From a checkpoint of a small encoder-decoder audio transcriber: log mel input, encoder norm layernorm.
Rows from block 6 of the audio encoder of a small encoder-decoder audio transcriber, named by matrix and row number. Rows with one number belong to one channel. Each number is 128 + 24 x the weight over its row's rms, rounded and kept within 0 to 255. All counts start at 0. Numbers have three digits each. After the name is the row's rms in percent of the matrix's.
After each channel's rows are labels from the 100 clips, of 14976, where the channel reaches its largest size: "responds to" is what is common among them; "loudest band" is the band of the loudest frequency at the time of the peak. Only what is clearly more common there than usual is listed. The data: read English sentences (LibriTTS-R). In brackets: how many of the 100.
# filt: filter width-3 conv, dilation 2 (encoder.blocks.6.filt.weight, 192x192x3, each kernel summed), inputs 64-127
# gate: gate width-3 conv, dilation 2 (encoder.blocks.6.gate.weight, 192x192x3, each kernel summed), inputs 64-127
# out: residual pointwise conv (encoder.blocks.6.out.weight, 192x192x1, transposed), outputs 64-127

filt.50 100:145120137087120102149146109096136123084191165121129107083161139130125108109097114139098140144109144098153127111104170125110089142149113084135124179126168103133159092104138132139133158126101134
gate.50 103:152139133114162062116087140143132121138120137125130132147113111133131158064145095179121140150127137105120100134155094151139118145129152127134118145134106121126138102147093111080145128119160115
out.50 100:091124140131144152137078129105119132099107140141123149133133125131155108137144121112151111151109129157100123125140168103126120121160142123126097082163136146129087168127106112186098092166107140
responds to: the word "was" (44); the word "it" (34)
loudest band: 250 to 500 Hz (54)

filt.3 109:086099144140106133182151161124070112125122118105120134105117117169148146130120130123181123127083121133181086098159094138113070090139128153123125140164134148164101155152073138153128115089117156
gate.3 098:107109108130127124152101121115133169147150130141145127137150095106112174137104092109144120143109145118164134093130154113125139111138149078154196087103148167120143166123163108139170152137084119
out.3 089:128141160116114132152157160154146151138101150126156130144123160072098128142111134107100153094148142140165129131119053090166109134136113125116086113166142110142143115091116126081090176111124119
responds to: the word "with" (27); the word "for" (27)
loudest band: 250 to 500 Hz (34)

filt.106 108:147111107117108107110108156105109130135142083159137078140171112132103121133121127130134085137159101139145096127168149115136119149142091121145138114121075161172115095092088088147125109156143097
gate.106 103:115082149120112118092134116110089136186105104142088105111113136164128145124141115131151109166094143118132097121155144168089128173143129122128137125105166124118119101125126131119145148139093170
out.106 103:073089147109143171115094075131107134144103126156119099120138143141136124086156108118136191173112145147156154103088105123122147128120115149094112152131148105132125125144112120126138129132118140
responds to: the word "was" (49)
loudest band: 250 to 500 Hz (53)

filt.4 102:120100157156137129102117141154106118127131114124107138136126144106134122094131138157121188094108170157149122134089131164130179097112085162114103169099132112131099105143108122117144104138145149
gate.4 104:104141122123136128098159092108160117131102118164154155113152157156140113102123089136118111144159149071104113103120112148091133121151128114159167110125158115118142175097135124150126146149121138
out.4 102:108129124104140128163160146155143109147144121175165138133115151105117108134102136125104057140124121135107160093124129119114104168139156135110146100160112167105150126117162150172120158146135118
responds to: the word "she" (25)
loudest band: 250 to 500 Hz (36)

filt.145 101:111169135128151140123112125153140087109153111139134134139112123118146181129112148137148137113130094141122143134155077116093119151101122123110128139149148156133138142159141161119121131116106133
gate.145 103:112089153105132170105121119097109124118144116129131126128059118088106109149143157126122081166116121113116125114156161151145096116078127126135108130098126061121116132089153111136115126109091169
out.145 100:127149117124129153117150136143116105088099144132140124136158122146130145142116133124144085131104165122143143139094203118129122116114122094124130075172114147154115139151147173100123120155085096
responds to: the word "had" (26)
loudest band: 250 to 500 Hz (48)

filt.143 103:119116102112157125118124120112171119148104152139117136146099154127132133104077133092111143118174120144126103135162097140100165104122140118147135151181138149090120146133168104137147106147162132
gate.143 100:142209151150102131130112117132160098148127096136111085118098107104159125153164139121169119118122099122153127085134133146165147098103131097120136160124079116190134132125160125106176119104096122
out.143 111:113126135113133132131111124135137091155146131125143090080155114138085150163148138100115174115140121143151143100098115109141123124077146140136097151132076128129138150118118150119132118094122069
responds to: the word "was" (67)
loudest band: 250 to 500 Hz (41)

filt.1 098:136121156155070133152128127084163145169141148162153125130137108159111118109123153119142140127123160162129117138113133126104139146118116171108141177157115133126110165090143136133175157143114128
gate.1 101:129094131103131143149151128172065119146136120160154119162127157128139146155115131166161134130106158083089097138138141161140144140127073141145140139109102173137131148134138131114115113136131106
out.1 092:104141069139138103116135102095139142120144104165135150187127135092146150109134134148111093119139119162101159141108121154101119185125156093141114144139115104135108082138133142144127129141124111
responds to: voice: male (73)
loudest band: 500 to 1000 Hz (37)

filt.151 105:106125165148176128139120125156115119119164140105112163079143134139089098133149149133113153122158137115193113186135111153144114147154171132135130160155135125148142149122156142102149124103102114
gate.151 103:115148147097165143107130161152126114099111112138114134140117090142136092128146128100122124139131102158100159130158073137120100128110121127131143122137127100168130134152107122103149118147119130
out.151 102:140124100124118129135175106140098153111125118148141092152139099120124138100146150128098122128129104169104129108129175118152101156136129101077097094144085148131097100121095090178194145119112187
responds to: the word "was" (39)
loudest band: 250 to 500 Hz (33)

filt.131 105:112112119156130097132179142145103106125115084122103150139179143103128129202169148154146106144124119129094142165109114097152147143136103138091107122145105146126130108109135166102083124149133116
gate.131 098:122160128134098151116147123116092101152142140119162153152147123123160097080160109154184114174154133142116130174117113140170139114144145114165135132161163098115111119180101137062176137155158162
out.131 098:159144123117131142127142144137154123155124138096136125118146122136110132101116135175084145121100152095104174113120177135127121157099116137130113115146117113123127125114085144090166141129179088
responds to: the word "which" (30)
loudest band: 250 to 500 Hz (47)

filt.128 103:143118135131145126109142131142118100125138092134124136145143150134149149099147099132112126165144145125132130137108131140095161076106148158188139123132154122085156134133110131104141137128166113
gate.128 114:130146134126140076132086128127129167112137156154123152095135069097092152150167124135151125123118105114141148125129084121089149120097137134104100090177120096125129129128158119111143142113116125
out.128 108:141129090143152170138109099126156123167109124190156139121185159119155181150119123166168107154135104150120104146148147131149133122122138135125155111149104126131143178175129111112116167119128159
responds to: voice: female (84)
loudest band: 250 to 500 Hz (49)

filt.78 102:102086154114152117120154116118123124140135133112159130138108126137130123089097121146107127144160147127107151155124137138125122096118144076147194149114125098118102167129092131110110122133180159
gate.78 088:126108138142125112127162084140136156156124115120138094113156106182139140104148139162104143158147143089159113101165108147133160133148149133107119115181122102128109141110124132084100137143189137
out.78 101:146123122107107075070160138123152101142115134105130123111111135137158110158110139124134160159128131130148140100176113127166149136146160163094098119160113089120139124144138154116097098124191116
responds to: the word "was" (74)
loudest band: 250 to 500 Hz (47)

filt.9 103:103144108116118104146178162161127157099164127126122114149079125105100107127172122139114096179143158153089176149133103168133172155092137104115076086134124125155130152104139105175136113096104111
gate.9 102:099122120129128077151141102143175115114098151129142156126090183090139167111129109116088144100094124142125109146099111158109135093160127171143173135110155134128128158142144120151110103115104136
out.9 105:116153153080121137106122117147162113123086155130154203141118119112174091091127141119104132138141114169174113122130149103110104145177134142120154143092130107104142133141126156137133092087165192
responds to: voice: female (80)
loudest band: 1000 to 2000 Hz (32)

filt.134 094:116124092150110134110111141122116162110076092149110177096123063121106115150143102150147110130119115145101127126110094084137111149104127126100141085138105133095158123136115118118124141119118153
gate.134 095:134152086155123084105132130116138152132116119138149098129092119116149145112107126117100126127161152144102119103140097115134092125145122102114162123126113137128160137119112118132125133157131116
out.134 096:142121166122173154119109149114119152142103144142094106061131111137120121112097087096109112136155148111097150113123065148131120128150135129136133131122154118108087156125119148140143097151169135
responds to: the word "was" (35)
loudest band: 250 to 500 Hz (33)

filt.86 103:122142137095134151081077135129128125092099121127090109099150131137125116152117107096111128140147134138078161133133158080088122154120118105070149092114122109133114165173118125113179080094115117
gate.86 098:154139066114132110134139119110146092130068123164154153117132104161159141100126134129117153121134116069136115096120142138184102090123137081133126094116109097101152132110111132167134145105185091
out.86 097:130140075128124089135155134126108150115134112109149156147145129147126128146112149199155122128132122136104100122108124132142134132114147126180124122141113067101142111112121195158111118127111147
responds to: the word "was" (49)
loudest band: 250 to 500 Hz (47)

filt.58 099:128071140107143148149141124158138156143135136116122159090133131135135101187130139141134137103095123129105077120143119173115110117102178077141126100123129145144122147142163189084105178156127172
gate.58 094:166067120139077134121115096126139131126110156114135115123125137143115107133096134168076147135139102115162098109129111174155196125101161121142149126140092138108131112135145133155141120150154150
out.58 087:133113131147129091125122121117079121121113117131158102078090145122158117106111108125134115139087169139127128162096153093106161104150136151135131134127107080068089124132121116138164109125148072
responds to: the word "you" (35)
loudest band: 250 to 500 Hz (61)

filt.14 109:102152075137141104154134120155157114127146167140125110152139116115152151173146136197114115159115119112145170148094144108123130143093117125133091133123167140120123128156161119141150115124099152
gate.14 102:128139115106186095105102171127134131122135119123108125146173116169100115129141102077163155087166145118091168135132104150116124094124105142156119179089144106097143150157161127142134128128107166
out.14 097:114101145114151112129145135121119080154152152103178129133163122155124118079111156126120154097123128085147106161111137127122146147139096134149137129105121150134118103086126111090132119138131142
responds to: the word "be" (30)
loudest band: 250 to 500 Hz (29)

filt.162 103:150159127121156107128101120138156136136143192145117128162096112141152148103087145141179110109135137136096099124134114140109110129127145200121174172116141202125152107119132118127139172155157112
gate.162 111:106090109141109142131134139119111139110137173151149154128174133107098118140145115115051105152082160087118140154124113109149132155154103140127115142136138102108163121123128104097128140103126107
out.162 118:148119105137072134130130138097180139132131139127066134115078144142143150090146100111124130101153122172144107134156135151134102123129167130091088124134115135113123146109098132135144086159138137
responds to: the word "she" (53)
loudest band: 2000 to 4000 Hz (65)