A small encoder-decoder audio transcriber, trained from scratch: encoder widths [192], trained on read English sentences (LibriTTS-R).
Rows from block 3 of the audio encoder of a small encoder-decoder audio transcriber, named by matrix and row number. Rows with one number belong to one channel. Each number is 128 + 24 x the weight over its row's rms, rounded and kept within 0 to 255. All counts start at 0. Numbers have three digits each. After the name is the row's rms in percent of the matrix's.
Before each channel's rows are labels from the 100 clips, of 14976, where the channel reaches its largest size: "strongest on" is what is common among them; "loudest band" is the band of the loudest frequency at the time of the peak. Only what is clearly more common there than usual is listed. The data: read English sentences (LibriTTS-R).
# filt: filter width-3 conv, dilation 8 (encoder.blocks.3.filt.weight, 192x192x3, each kernel summed), inputs 64-127
# gate: gate width-3 conv, dilation 8 (encoder.blocks.3.gate.weight, 192x192x3, each kernel summed), inputs 64-127
# out: residual pointwise conv (encoder.blocks.3.out.weight, 192x192x1, transposed), outputs 64-127

strongest on: voice: female
loudest band: 1000 to 2000 Hz
filt.41 098:139161124139131107091105140132135091138113165151162134137104124126127131123125093155134148117128164140140162104139133134152088118139118112135145088140132127144080076109143113119122133085126129
gate.41 100:126107145101119127141127107133115111116124118079145132149176095141116076138127122136123113101179118115125094117156149169105116104139132115136114131136146128165106154075096083135116114130122103
out.41 098:144165137157146160136139161114129128155102130130156120112133176154136147075164083131121151092127175107162119136097118175166157173133115164133098143122168151141143140154122078112094142139141102

strongest on: voice: female
loudest band: 4000 to 8000 Hz
filt.165 098:127119125123110139150096117119108151135110187132098112120139177151137163160126116117156127168128068121132130129112120154130119131110121109131168123059142108146156138150125113139131144139125142
gate.165 093:092097137118106059138099134130098136135167109131154119141122147077117092140115158098146155145130115096115093054149163106083119103105117137130143100153139132129099139121079132122118133106125126
out.165 091:133124140143138169109125100088128134126095136116164149131132119183127124159129144098086134159128132144114112147090165158106176132130145132125092073118103143098109141127176129129151136116106100

strongest on: voice: male
loudest band: 250 to 500 Hz
filt.20 108:115142134122134141129119112133112141103114087121103095160101166150118129102139162179132128126114136132134146157115108141116158125155124140157107142164164108136106147131142143131116111091105146
gate.20 100:139106094147165151167102141095172102086099110143129143146137134102133107121069151114120154139167098144128106120119117178095110118117118153138098152140132120125161137129155140097090128106097119
out.20 092:124089114173126097206108131096111173096139121130114136144093077150112092117142119087101119102146102082144113104145127117090112105153119131148166102115134130134115150123145139132154145094109096

strongest on: voice: female
loudest band: 250 to 500 Hz
filt.151 094:130145121151120125111131120142150130138133142120131180126120086125148140145111162111159139096129096117087130086132085105126113103121140142083160122104150128100085112154121120141101135120137136
gate.151 103:121125122169080104112097137105146122112115123150129150160099112120131114150108134151083130121109138095120147125126136106192139125116140075099105132175134142159144093100179147127116124132146051
out.151 093:114170112132123135093128141099077115124136102119130120106104132120145132154108091131100158113128134129128131147144111144130146131095117125128144140117071115112121112141164136142166140081115117

strongest on: voice: male
loudest band: 4000 to 8000 Hz
filt.148 096:162108134087113123129137140126153162117110145154106132084133128145130163166114170089115119175140118115120163136104136112165155098128169100142148111151148124145113116147158149127080147169131170
gate.148 107:150149119107158112124116139113106117143167112106165130140128148178134114099089121150146126176114118098134096146057131149138165167093121098158099136178155098121182088137136127076148116106138066
out.148 088:126122117148130135159151119076111090111109129096168134126135137139134166090098109169119089149096129160098121114146140131097123136132119148158108143104169165108119098148114109117104135181122094

strongest on: voice: male
loudest band: 250 to 500 Hz
filt.6 113:112132117155130106155134121120102115119171121092114122132096090097108083161151137123161102173123129101146109134109097093135140166132132129115134103119096172102081179128100140154138141130140101
gate.6 106:158108121114129121135169119086082101053123101152110096158102140126121081111172134087140121079154123149109117156118120112116093123145121118102160104123080174110140155120110115151117138136110089
out.6 097:126080098120138144114124118115132124158108116140152183149153132161157135164155151090137115134135142147097129154104125193118110105117163082111118125096141099164101104126141084093123117115156083

strongest on: voice: male
loudest band: 250 to 500 Hz
filt.176 094:161094104139134083150140140075112128114144137071118113117132123126151134096131139136119134144107116135182115138141162143165173123154164144162143124129119119096125138155117126147163129127151144
gate.176 085:111125117081073147127104159099125117101132145097120129108135129164128081123116142124112112185151096111138113146089109125134152110131127125147106093135119148107142133102126125119098128131131073
out.176 088:126101099101099133145102157155105106110151114142130156120122149084108117108124090108132136140167138100149118163063120143114142089123132139157166150105109156157159171153155156170148175120130066

strongest on: voice: male
loudest band: 250 to 500 Hz
filt.118 094:110144143112177156129113132129106139104159128112092161112098153157134129173077147169144097132128132140106153123122143128117129146143139139160167127130136155148168143167087105104135110157163091
gate.118 098:142162138090149104120149091156099110129131127140119122133097118105107097109121115127094135165134095113126096159143097104099121146121099106153129129148146140111118103145118117155127133109116125
out.118 092:158152134130103112127160145141138112157093114082103139165120127136133131178124148104126079131137130110137101166121114136123076112142110138146115136117110088122117140127117123166129129097087128

strongest on: voice: female
loudest band: 250 to 500 Hz
filt.167 092:168142134134168144148131088102185132160151111146129127122116094105121101163119104113113119173139140111138165115146129132179127118116114169124120115160125104124155128111106152110147074095158131
gate.167 096:107127093157127093077100095107107093097123131087141154137175090090127107149119096169100122132132145096116107158121125126148133108089105107128160118122124117118114111122109168128103130124137140
out.167 097:116113160142132149132124089141124106158150183141114108126140142150119133105148151134137111179101126127145172117137167154089141115131099159137176149124129157144147129153162118116109130102132150

strongest on: voice: male
loudest band: 250 to 500 Hz
filt.7 096:117142122146122132134054166173148138143120085135127140166157126130094100116154111117120146146143078133117089109128118110120139125130108135095088117122176124132157128150167154145127130151140149
gate.7 088:115148116099134168128096092151139135127106120123134107140129118130130090101105098102109087180135117103126128105110122130158110131133149146104119097104121118109097148149111099085103108147142161
out.7 092:075155126126130106145145133162126141135141130123125117108090116095122145113149111115114118093141132179156118112076128098125153132126164122151123099175160136151110181115129139128104165145096138

strongest on: voice: female
loudest band: 1000 to 2000 Hz
filt.119 096:127175096103109128160141106112085155132133152126109096119112110110109149138107127069180117094155103076101138091117133132151132161143100131115119138132100120071118105115157161150119150181176094
gate.119 104:115157142062122135147101148082144127130075125157173153137150145098161104082093142083123151059109125121134083126126142077159166143114190104155096131131130063098145125131136121138116101117152099
out.119 111:120190167112124153159161146118177159124130158121092095139110100155095133115117156122074147116115144128103126148114135128100116067144096126139175117123123129140133114107095136155115117139155115

strongest on: voice: female
loudest band: 250 to 500 Hz
filt.104 100:096126155130144127168114147072127118165113127149172136167136113097129099105158145120172091112164168103125128119130139141137141157132164108128137125154112147134121143101141090111140151153124155
gate.104 099:151133110099134109142096099098137080164120132149169148076171149156144127100106144147091148124167117061111139114141093112113159093125139134140116148135164090142139142131158121127185119130107116
out.104 102:095131105123153151136138087130145140105182142137130198172121159131148128071092119136114128150131129163149122125131114120125114112145141123160114130132076105100110150145084112146130090152070155

strongest on: voice: male
loudest band: 2000 to 4000 Hz
filt.32 103:103095117118081084076100140153156115105111124151153146136149128146123119158092123132121150136146162130123123113129130120124111100100085138109117140137123113101133163099153154131129116149124087
gate.32 116:149127096119159143137075151115130141118119065114142159159093139125155136135149134089126106139105141153140152119126158138135156157141152129121137153132104081168145128135145152113131119158138115
out.32 105:155134120071130167122115147140115144160148064134167178183143143198165138127104110139105108115144146128109108096116132108151149135115160124121175167132144135094121098123135150118133163109176145

strongest on: voice: female
loudest band: 250 to 500 Hz
filt.188 091:110078111090089119068095176105139116123161134127124162103166143104111134137180124111159140116105136138162133091122170093097107130144152112152123107125156136077117144113112156123137113140140133
gate.188 099:142129110065101163127159096113089086144137102130112168105093105121136133123145142132091130134109142120110154076165108187138125130120095091149149136138144131144118168111110189158134136163141124
out.188 101:091115137140140166083126127126153129136090143158114119141108125108134153117123130104140132122137121108119125147118105140131157139085133141118126109168085099156136134130165086131092121155139113

strongest on: voice: female
loudest band: 4000 to 8000 Hz
filt.159 102:146146122116137149171123107149104134103124147104124103198155110107178101156136144109150093146142112133105106128100131154110119153110122114105114107166090116145132174131132135139169114080146143
gate.159 101:128113144116076103096101117112134102123143166119124141078148114098125135098090159117119181146092099119101119108117143104139169139108137138101130112140142155105162083118136123112128104148120118
out.159 104:143086127146143168123119144102119092159094111142131139127118122152153151102130110120143133101097112105147133141135180138140148149141150081134137106113119147085159127103120128104134135092106182

strongest on: voice: male
loudest band: 250 to 500 Hz
filt.113 109:132156118195135122080132097143088123127115140098148136149115144143107133080169146099102124099121095126110089131144122121132134161085132107152170110139162140100174132120120137154167144104117110
gate.113 106:123111131121175113154163113064168140107151122118115123129169130091119101138148166071129093120127067086149101149107138130115133135112133121156106133152127097128082111108114122147115135142120145
out.113 109:071113121161092096144106131148139125127151168094167135137119115141163101145171089166112164108140073131103099114144126150127123158126118050105098116130050115147114097116148135092127112108153119

strongest on: voice: male
loudest band: 250 to 500 Hz
filt.82 098:099109116139107133143130159126125114162142175134118130113120116162087107093120152130069113153102119087076166089109153147115104111144148135169109131110137115074133109086121182135101139100127159
gate.82 096:108129113132122107116089123145110101100111155087130150120138133120141078122072137079120147135148134140135103119110126140166142122155148106135121112128102139085139176143091117076157121114128082
out.82 094:139138108159149109082131146146097110153114105086177135144100145137154165143126119086106140110155117147163084134146119095199097121101120164095139160129098163133148137147117112091146145155075088

strongest on: voice: female
loudest band: 4000 to 8000 Hz
filt.177 100:139130162162087119153128138075132150105134127132165144142104149079161102149179101142157088151152135126164133113095169093115149129139115124108090132122112143089096115135125117144157149107160141
gate.177 095:152143146127146105103114108120091126134105135127125094135102071152122155122128146122119173153104073131137102138135068116124162126150110106138151117104096135138108135127119175116130116124144118
out.177 106:148152133137151153139132168125104120127136140108164117112100130085098136077123127101107124148109147111125104105134135131092115112114129126151149152183129115122116175132128127084138141121139120

strongest on: voice: male
loudest band: 250 to 500 Hz
filt.35 097:115153129099161144150137118120129136118138105152134114111134115138111113123098108131095170099178131154138100139151089133092138106099099151125117056120137134144129122091109101117082127113108161
gate.35 092:086109143135133146171123090111115172144149144118131134138150096114148097086136120133073103127153152153100099159144097134117092130131115118126107142164130119122129159131127105135113130150128079
out.35 094:126102143157130142128120079068140111168135097122128172139128108152143109101106198112105156070126127118128121143115058150148119169099115131115150124129154117138118121131080119143115100132171128

strongest on: voice: male; the word "you"
loudest band: 250 to 500 Hz
filt.144 093:129078189126139096146142118134143089133122176175143150136100136137124181124144109133108153129096128111127129140082142099105123126190131115113141167111122072106120139130166154107104121150122120
gate.144 092:123113134135152154189089154131097110128128135083147115156131113097162110142105097116124089076173115092130106147097106152108171124151096094131189129126131125126095113067128143132135145160105140
out.144 086:128154142094125163154150134107115123178115142145134077166127144136121042073148109144088082088139156131093141139115121091122092159096116197119085146097118144128154120107118096130149097122103137

strongest on: voice: female
loudest band: 500 to 1000 Hz
filt.105 105:152143122164087087140173127148126179156108095153131116121131147120123108101127163119125096155157110108127143089120127111157074150094122151133171153096135107134138134130139134140056084120153118
gate.105 098:158116142137145121180138096094135143136125110123127159118117159098104133125094094123148164153146132132139121140126088115125135155155131146131109156115107119102157135151134098150165123136097101
out.105 097:151128112172163134087147136108150116082115152137150130107147138081132178134139096133145157125177129156144095199110104132101141136145119151146151158143109125175153087158121117202120147122108141

strongest on: voice: female
loudest band: 250 to 500 Hz
filt.147 107:083138133130128131103164117120128064117155124115128133140156133133135129130123144121153142173097117152122122143164163135151101123143108127102166152108141106093135123109151142109098113106157138
gate.147 116:169141117143113108141104111119084090119128115150110101135141136092142160112129087123113120111135125135111154126136100130133134115108128128107173133091091123126152088093076151128179152108101143
out.147 115:146124161135132152181125117076129106085131161168124148100130100139113138143080143138104089152124127093095105135106121143116154138119118146115140137176135150136118112117120124166105147136172166

strongest on: voice: male
loudest band: 250 to 500 Hz
filt.120 103:112131126135116111094129155126143153129154098126160094117113131116098100095154150150091169140113103125140132132148113122139137125128143144122172150095136072112110102121098133122092139141169086
gate.120 109:112093158135118157152139077095121098123128100119099083137082101123135135107103113095159121175131106122108095153155140119081150145142138131141118133125079094168152140107138118101144136114126136
out.120 100:107085152154137123189137133125091141155126133182121096110137142140156162143105141116151156184136111122116096132152124149130106156105096107133084145109127157132131129118169105151076098100115159

strongest on: voice: male
loudest band: 500 to 1000 Hz
filt.17 101:120134132117165135104175134120100145143134124115108145095121124177133095130110127184119117109145122101122126134124174095124157165125098145123135148146125147138092148129144121136151117130167123
gate.17 095:155117111117168138112139093130104122141107138130095114096062115113159121097129119108129074106072080130098132104105129138113134109198115118134109131132095073110178114123117154111089154103105103
out.17 102:128125141110072092110161137170095122112138146156104112100143118168090124165143131096114137141155109140097113094110129144132122098094113119141116118137156142134160170138153127075108098149115138

strongest on: voice: male
loudest band: 4000 to 8000 Hz; 2000 to 4000 Hz
filt.33 091:100158112067160128134125152105128162167113117167106123093098120132157188083102086137175151141165123144095119102127148128080131100096152116126083132178149136116169127137155114130143102136122123
gate.33 103:184131119110145145143113147088142128081147113144095116107142077109124117123139106124130117144057094109164121139115115102138105134135138086126158142147109148134097124146061126139139143153148131
out.33 104:122112145145095134124145171125133155090144117119138100109128065113142085133093093140088089100140127140141124150138109142083142126133114171115176151114088097148178143123133165107115131121127148

strongest on: voice: male
loudest band: 250 to 500 Hz
filt.42 113:144065165100128144147143136111123139106140141086120113131146113109168110150153106141081093106138124149092124138054117114139166152126093176148140097117140134136119160116114131136115096095157120
gate.42 095:091105092069142116137115093150066083126086109115099128114125103096129142140121133117143108140146122137127146107129130171148125119129139160153108131099132132083092110109125140107129145125111117
out.42 096:129140131140108115105133155108146120120096140167112166120072166116090130129068107122116103103166112080133129122102145110084122098127107128108134152151151078152083134128114164116119092124125144

strongest on: voice: female
loudest band: 500 to 1000 Hz
filt.54 092:125140082115144085134117115132143143099096087133136094085118150171165143123140104125087125148105147109114132101118157133115151167136112118148171122186131124180100179153120150121119142135123125
gate.54 105:109170158109111135096116097108098128110098111190056125158127121136122159159124122149143144105108093117140125156117086112153158098141071147095131150069111141117084128193113155117168126119103119
out.54 098:133125140094135142165116113089137153132161158093116163128172093087119102170117183145111135119119146137125092142155137149090154126128159127105148144128148097116100129123126134122140117115120123

strongest on: voice: male
loudest band: 250 to 500 Hz
filt.160 095:107123111120132088153144152101111173115097109123110189083148121123152156108113124111174148138109111127145145097094144093114136172128120134154122119098155172140116180130107150086111112114120109
gate.160 105:146084126110088128110156135134110110148171091103135166102059156123144117111094145148141109132095122133098129161120110189126136147122128148136143141124160127148142147173135145141130090147105128
out.160 100:161150105105135110145161155108147104128130091114090107183165128152113098137122156102122113104115150115147076169139100142148172079122111155119092179155145170133160155208117125158133153123122138

strongest on: voice: female
loudest band: 250 to 500 Hz
filt.61 091:127148128144134084114094164136154113127119092128158158111108099107144153162137126097141094155107119137156120098124116108120131108100158116115134108115133110138124137112089173140167122146108129
gate.61 104:149142115157117133144136103118129088128173109135112142056088096108118095146127157060128152121103081116143126115093144100124119091142134154136130145125155118127110144127118139104117140115103150
out.61 097:161139119109149162111099100148123182124162086121116113109135120146159095136122144099140150152050136091124132096112104086122115166140117138121101101114119125096131117099116121163115151098154130

strongest on: voice: female
loudest band: 1000 to 2000 Hz
filt.81 098:111110133158158137101087095138128077136159114162136112136109097175135150118161100111107144124103110082147121149178063153161105123114150107161170127125123108125146075135139126114135086101135162
gate.81 093:136124183139142137161124147162105138152119149125131081096124130146124121114088141087113148107157124125161059174103128161101117162129115119118115088116143137138111136089140121137148147136153121
out.81 093:111133134124143156095142177102127136130080145156140103101134101098116151098159129113096151116098160133122104124088106133156145145067109119106099161103114133120114131117128107110137153111138108

strongest on: voice: female
loudest band: 2000 to 4000 Hz
filt.173 106:116100105101126168151127143129162118127112110157134113128094106130091142122114107128171137163133141117120092110085072074145160100149134138157134130167102130122118150131158101119157137080146085
gate.173 105:159129125083141114102107131123127090115149118081152143105114089130114117118150111144111140121084128107140106148130142113138137130105155100105156184155146103112126076160153130082073143118085099
out.173 104:140080121148146114141119136145092154127114087119091128138148105128155122118154154123070121133091142106161136118133147087142131111134120095147126119074129121129114131112173096126128128111123116

strongest on: voice: male
loudest band: 250 to 500 Hz
filt.87 107:129135113143164142078129145080096082126136118100129147099141156144159128123146146111118112111122131149117117102100135106134147152127102108143134132114152146120151106116146128138132125131114080
gate.87 108:135111156112109154151087090114127143114139155128125186167111160100125071084127156098092086101166089121124120125141129163096097101169136160137114150110101120146117124118130111094135143132146125
out.87 106:101063145110127139171115099121161135106168134159141112113085133167114120129127102132111082118125162133125117157092118118113112110124098153155182088113098162116126143151101102161137140114112120

strongest on: voice: female
loudest band: 250 to 500 Hz; 500 to 1000 Hz
filt.74 093:105156094150116131101105137121113111132141110129096115125091115180083120102071128168111154134166144102139108174119122093104111183129140144152113145138094126134127116133137153118152073116119117
gate.74 105:140107143125129126116114107091100135104125154168077152090158090099118092090116129152115136148161109104105103150150162154094122118121159124130069154143133124159140149106113098128073144139108154
out.74 095:126078142165157137144145092123133133135097140149110129148146144109123158109122131109155142153176163138171163189113099115129088122136124128110155116103136141138160118130147159140079130145117138

strongest on: voice: female
loudest band: 250 to 500 Hz
filt.5 094:117116123109119107163175156138125118082136125113121093163171137106155139140134124127158126093142131107128114198131141111125132144134121144105151112096074132162144179130126131129086110170138132
gate.5 104:146106127096091124168129153104124127132084118202107097108069106101110128150147137108104125142110109120112077136152172092105110148143134125102137127143144160133128120171133084118153138188098067
out.5 100:171116130161133142100134160138106102141164145147168130146125106096138098117151123135095114178092083169131134119109127140098123124123116121132138159144164139161111137077122119142145154133091098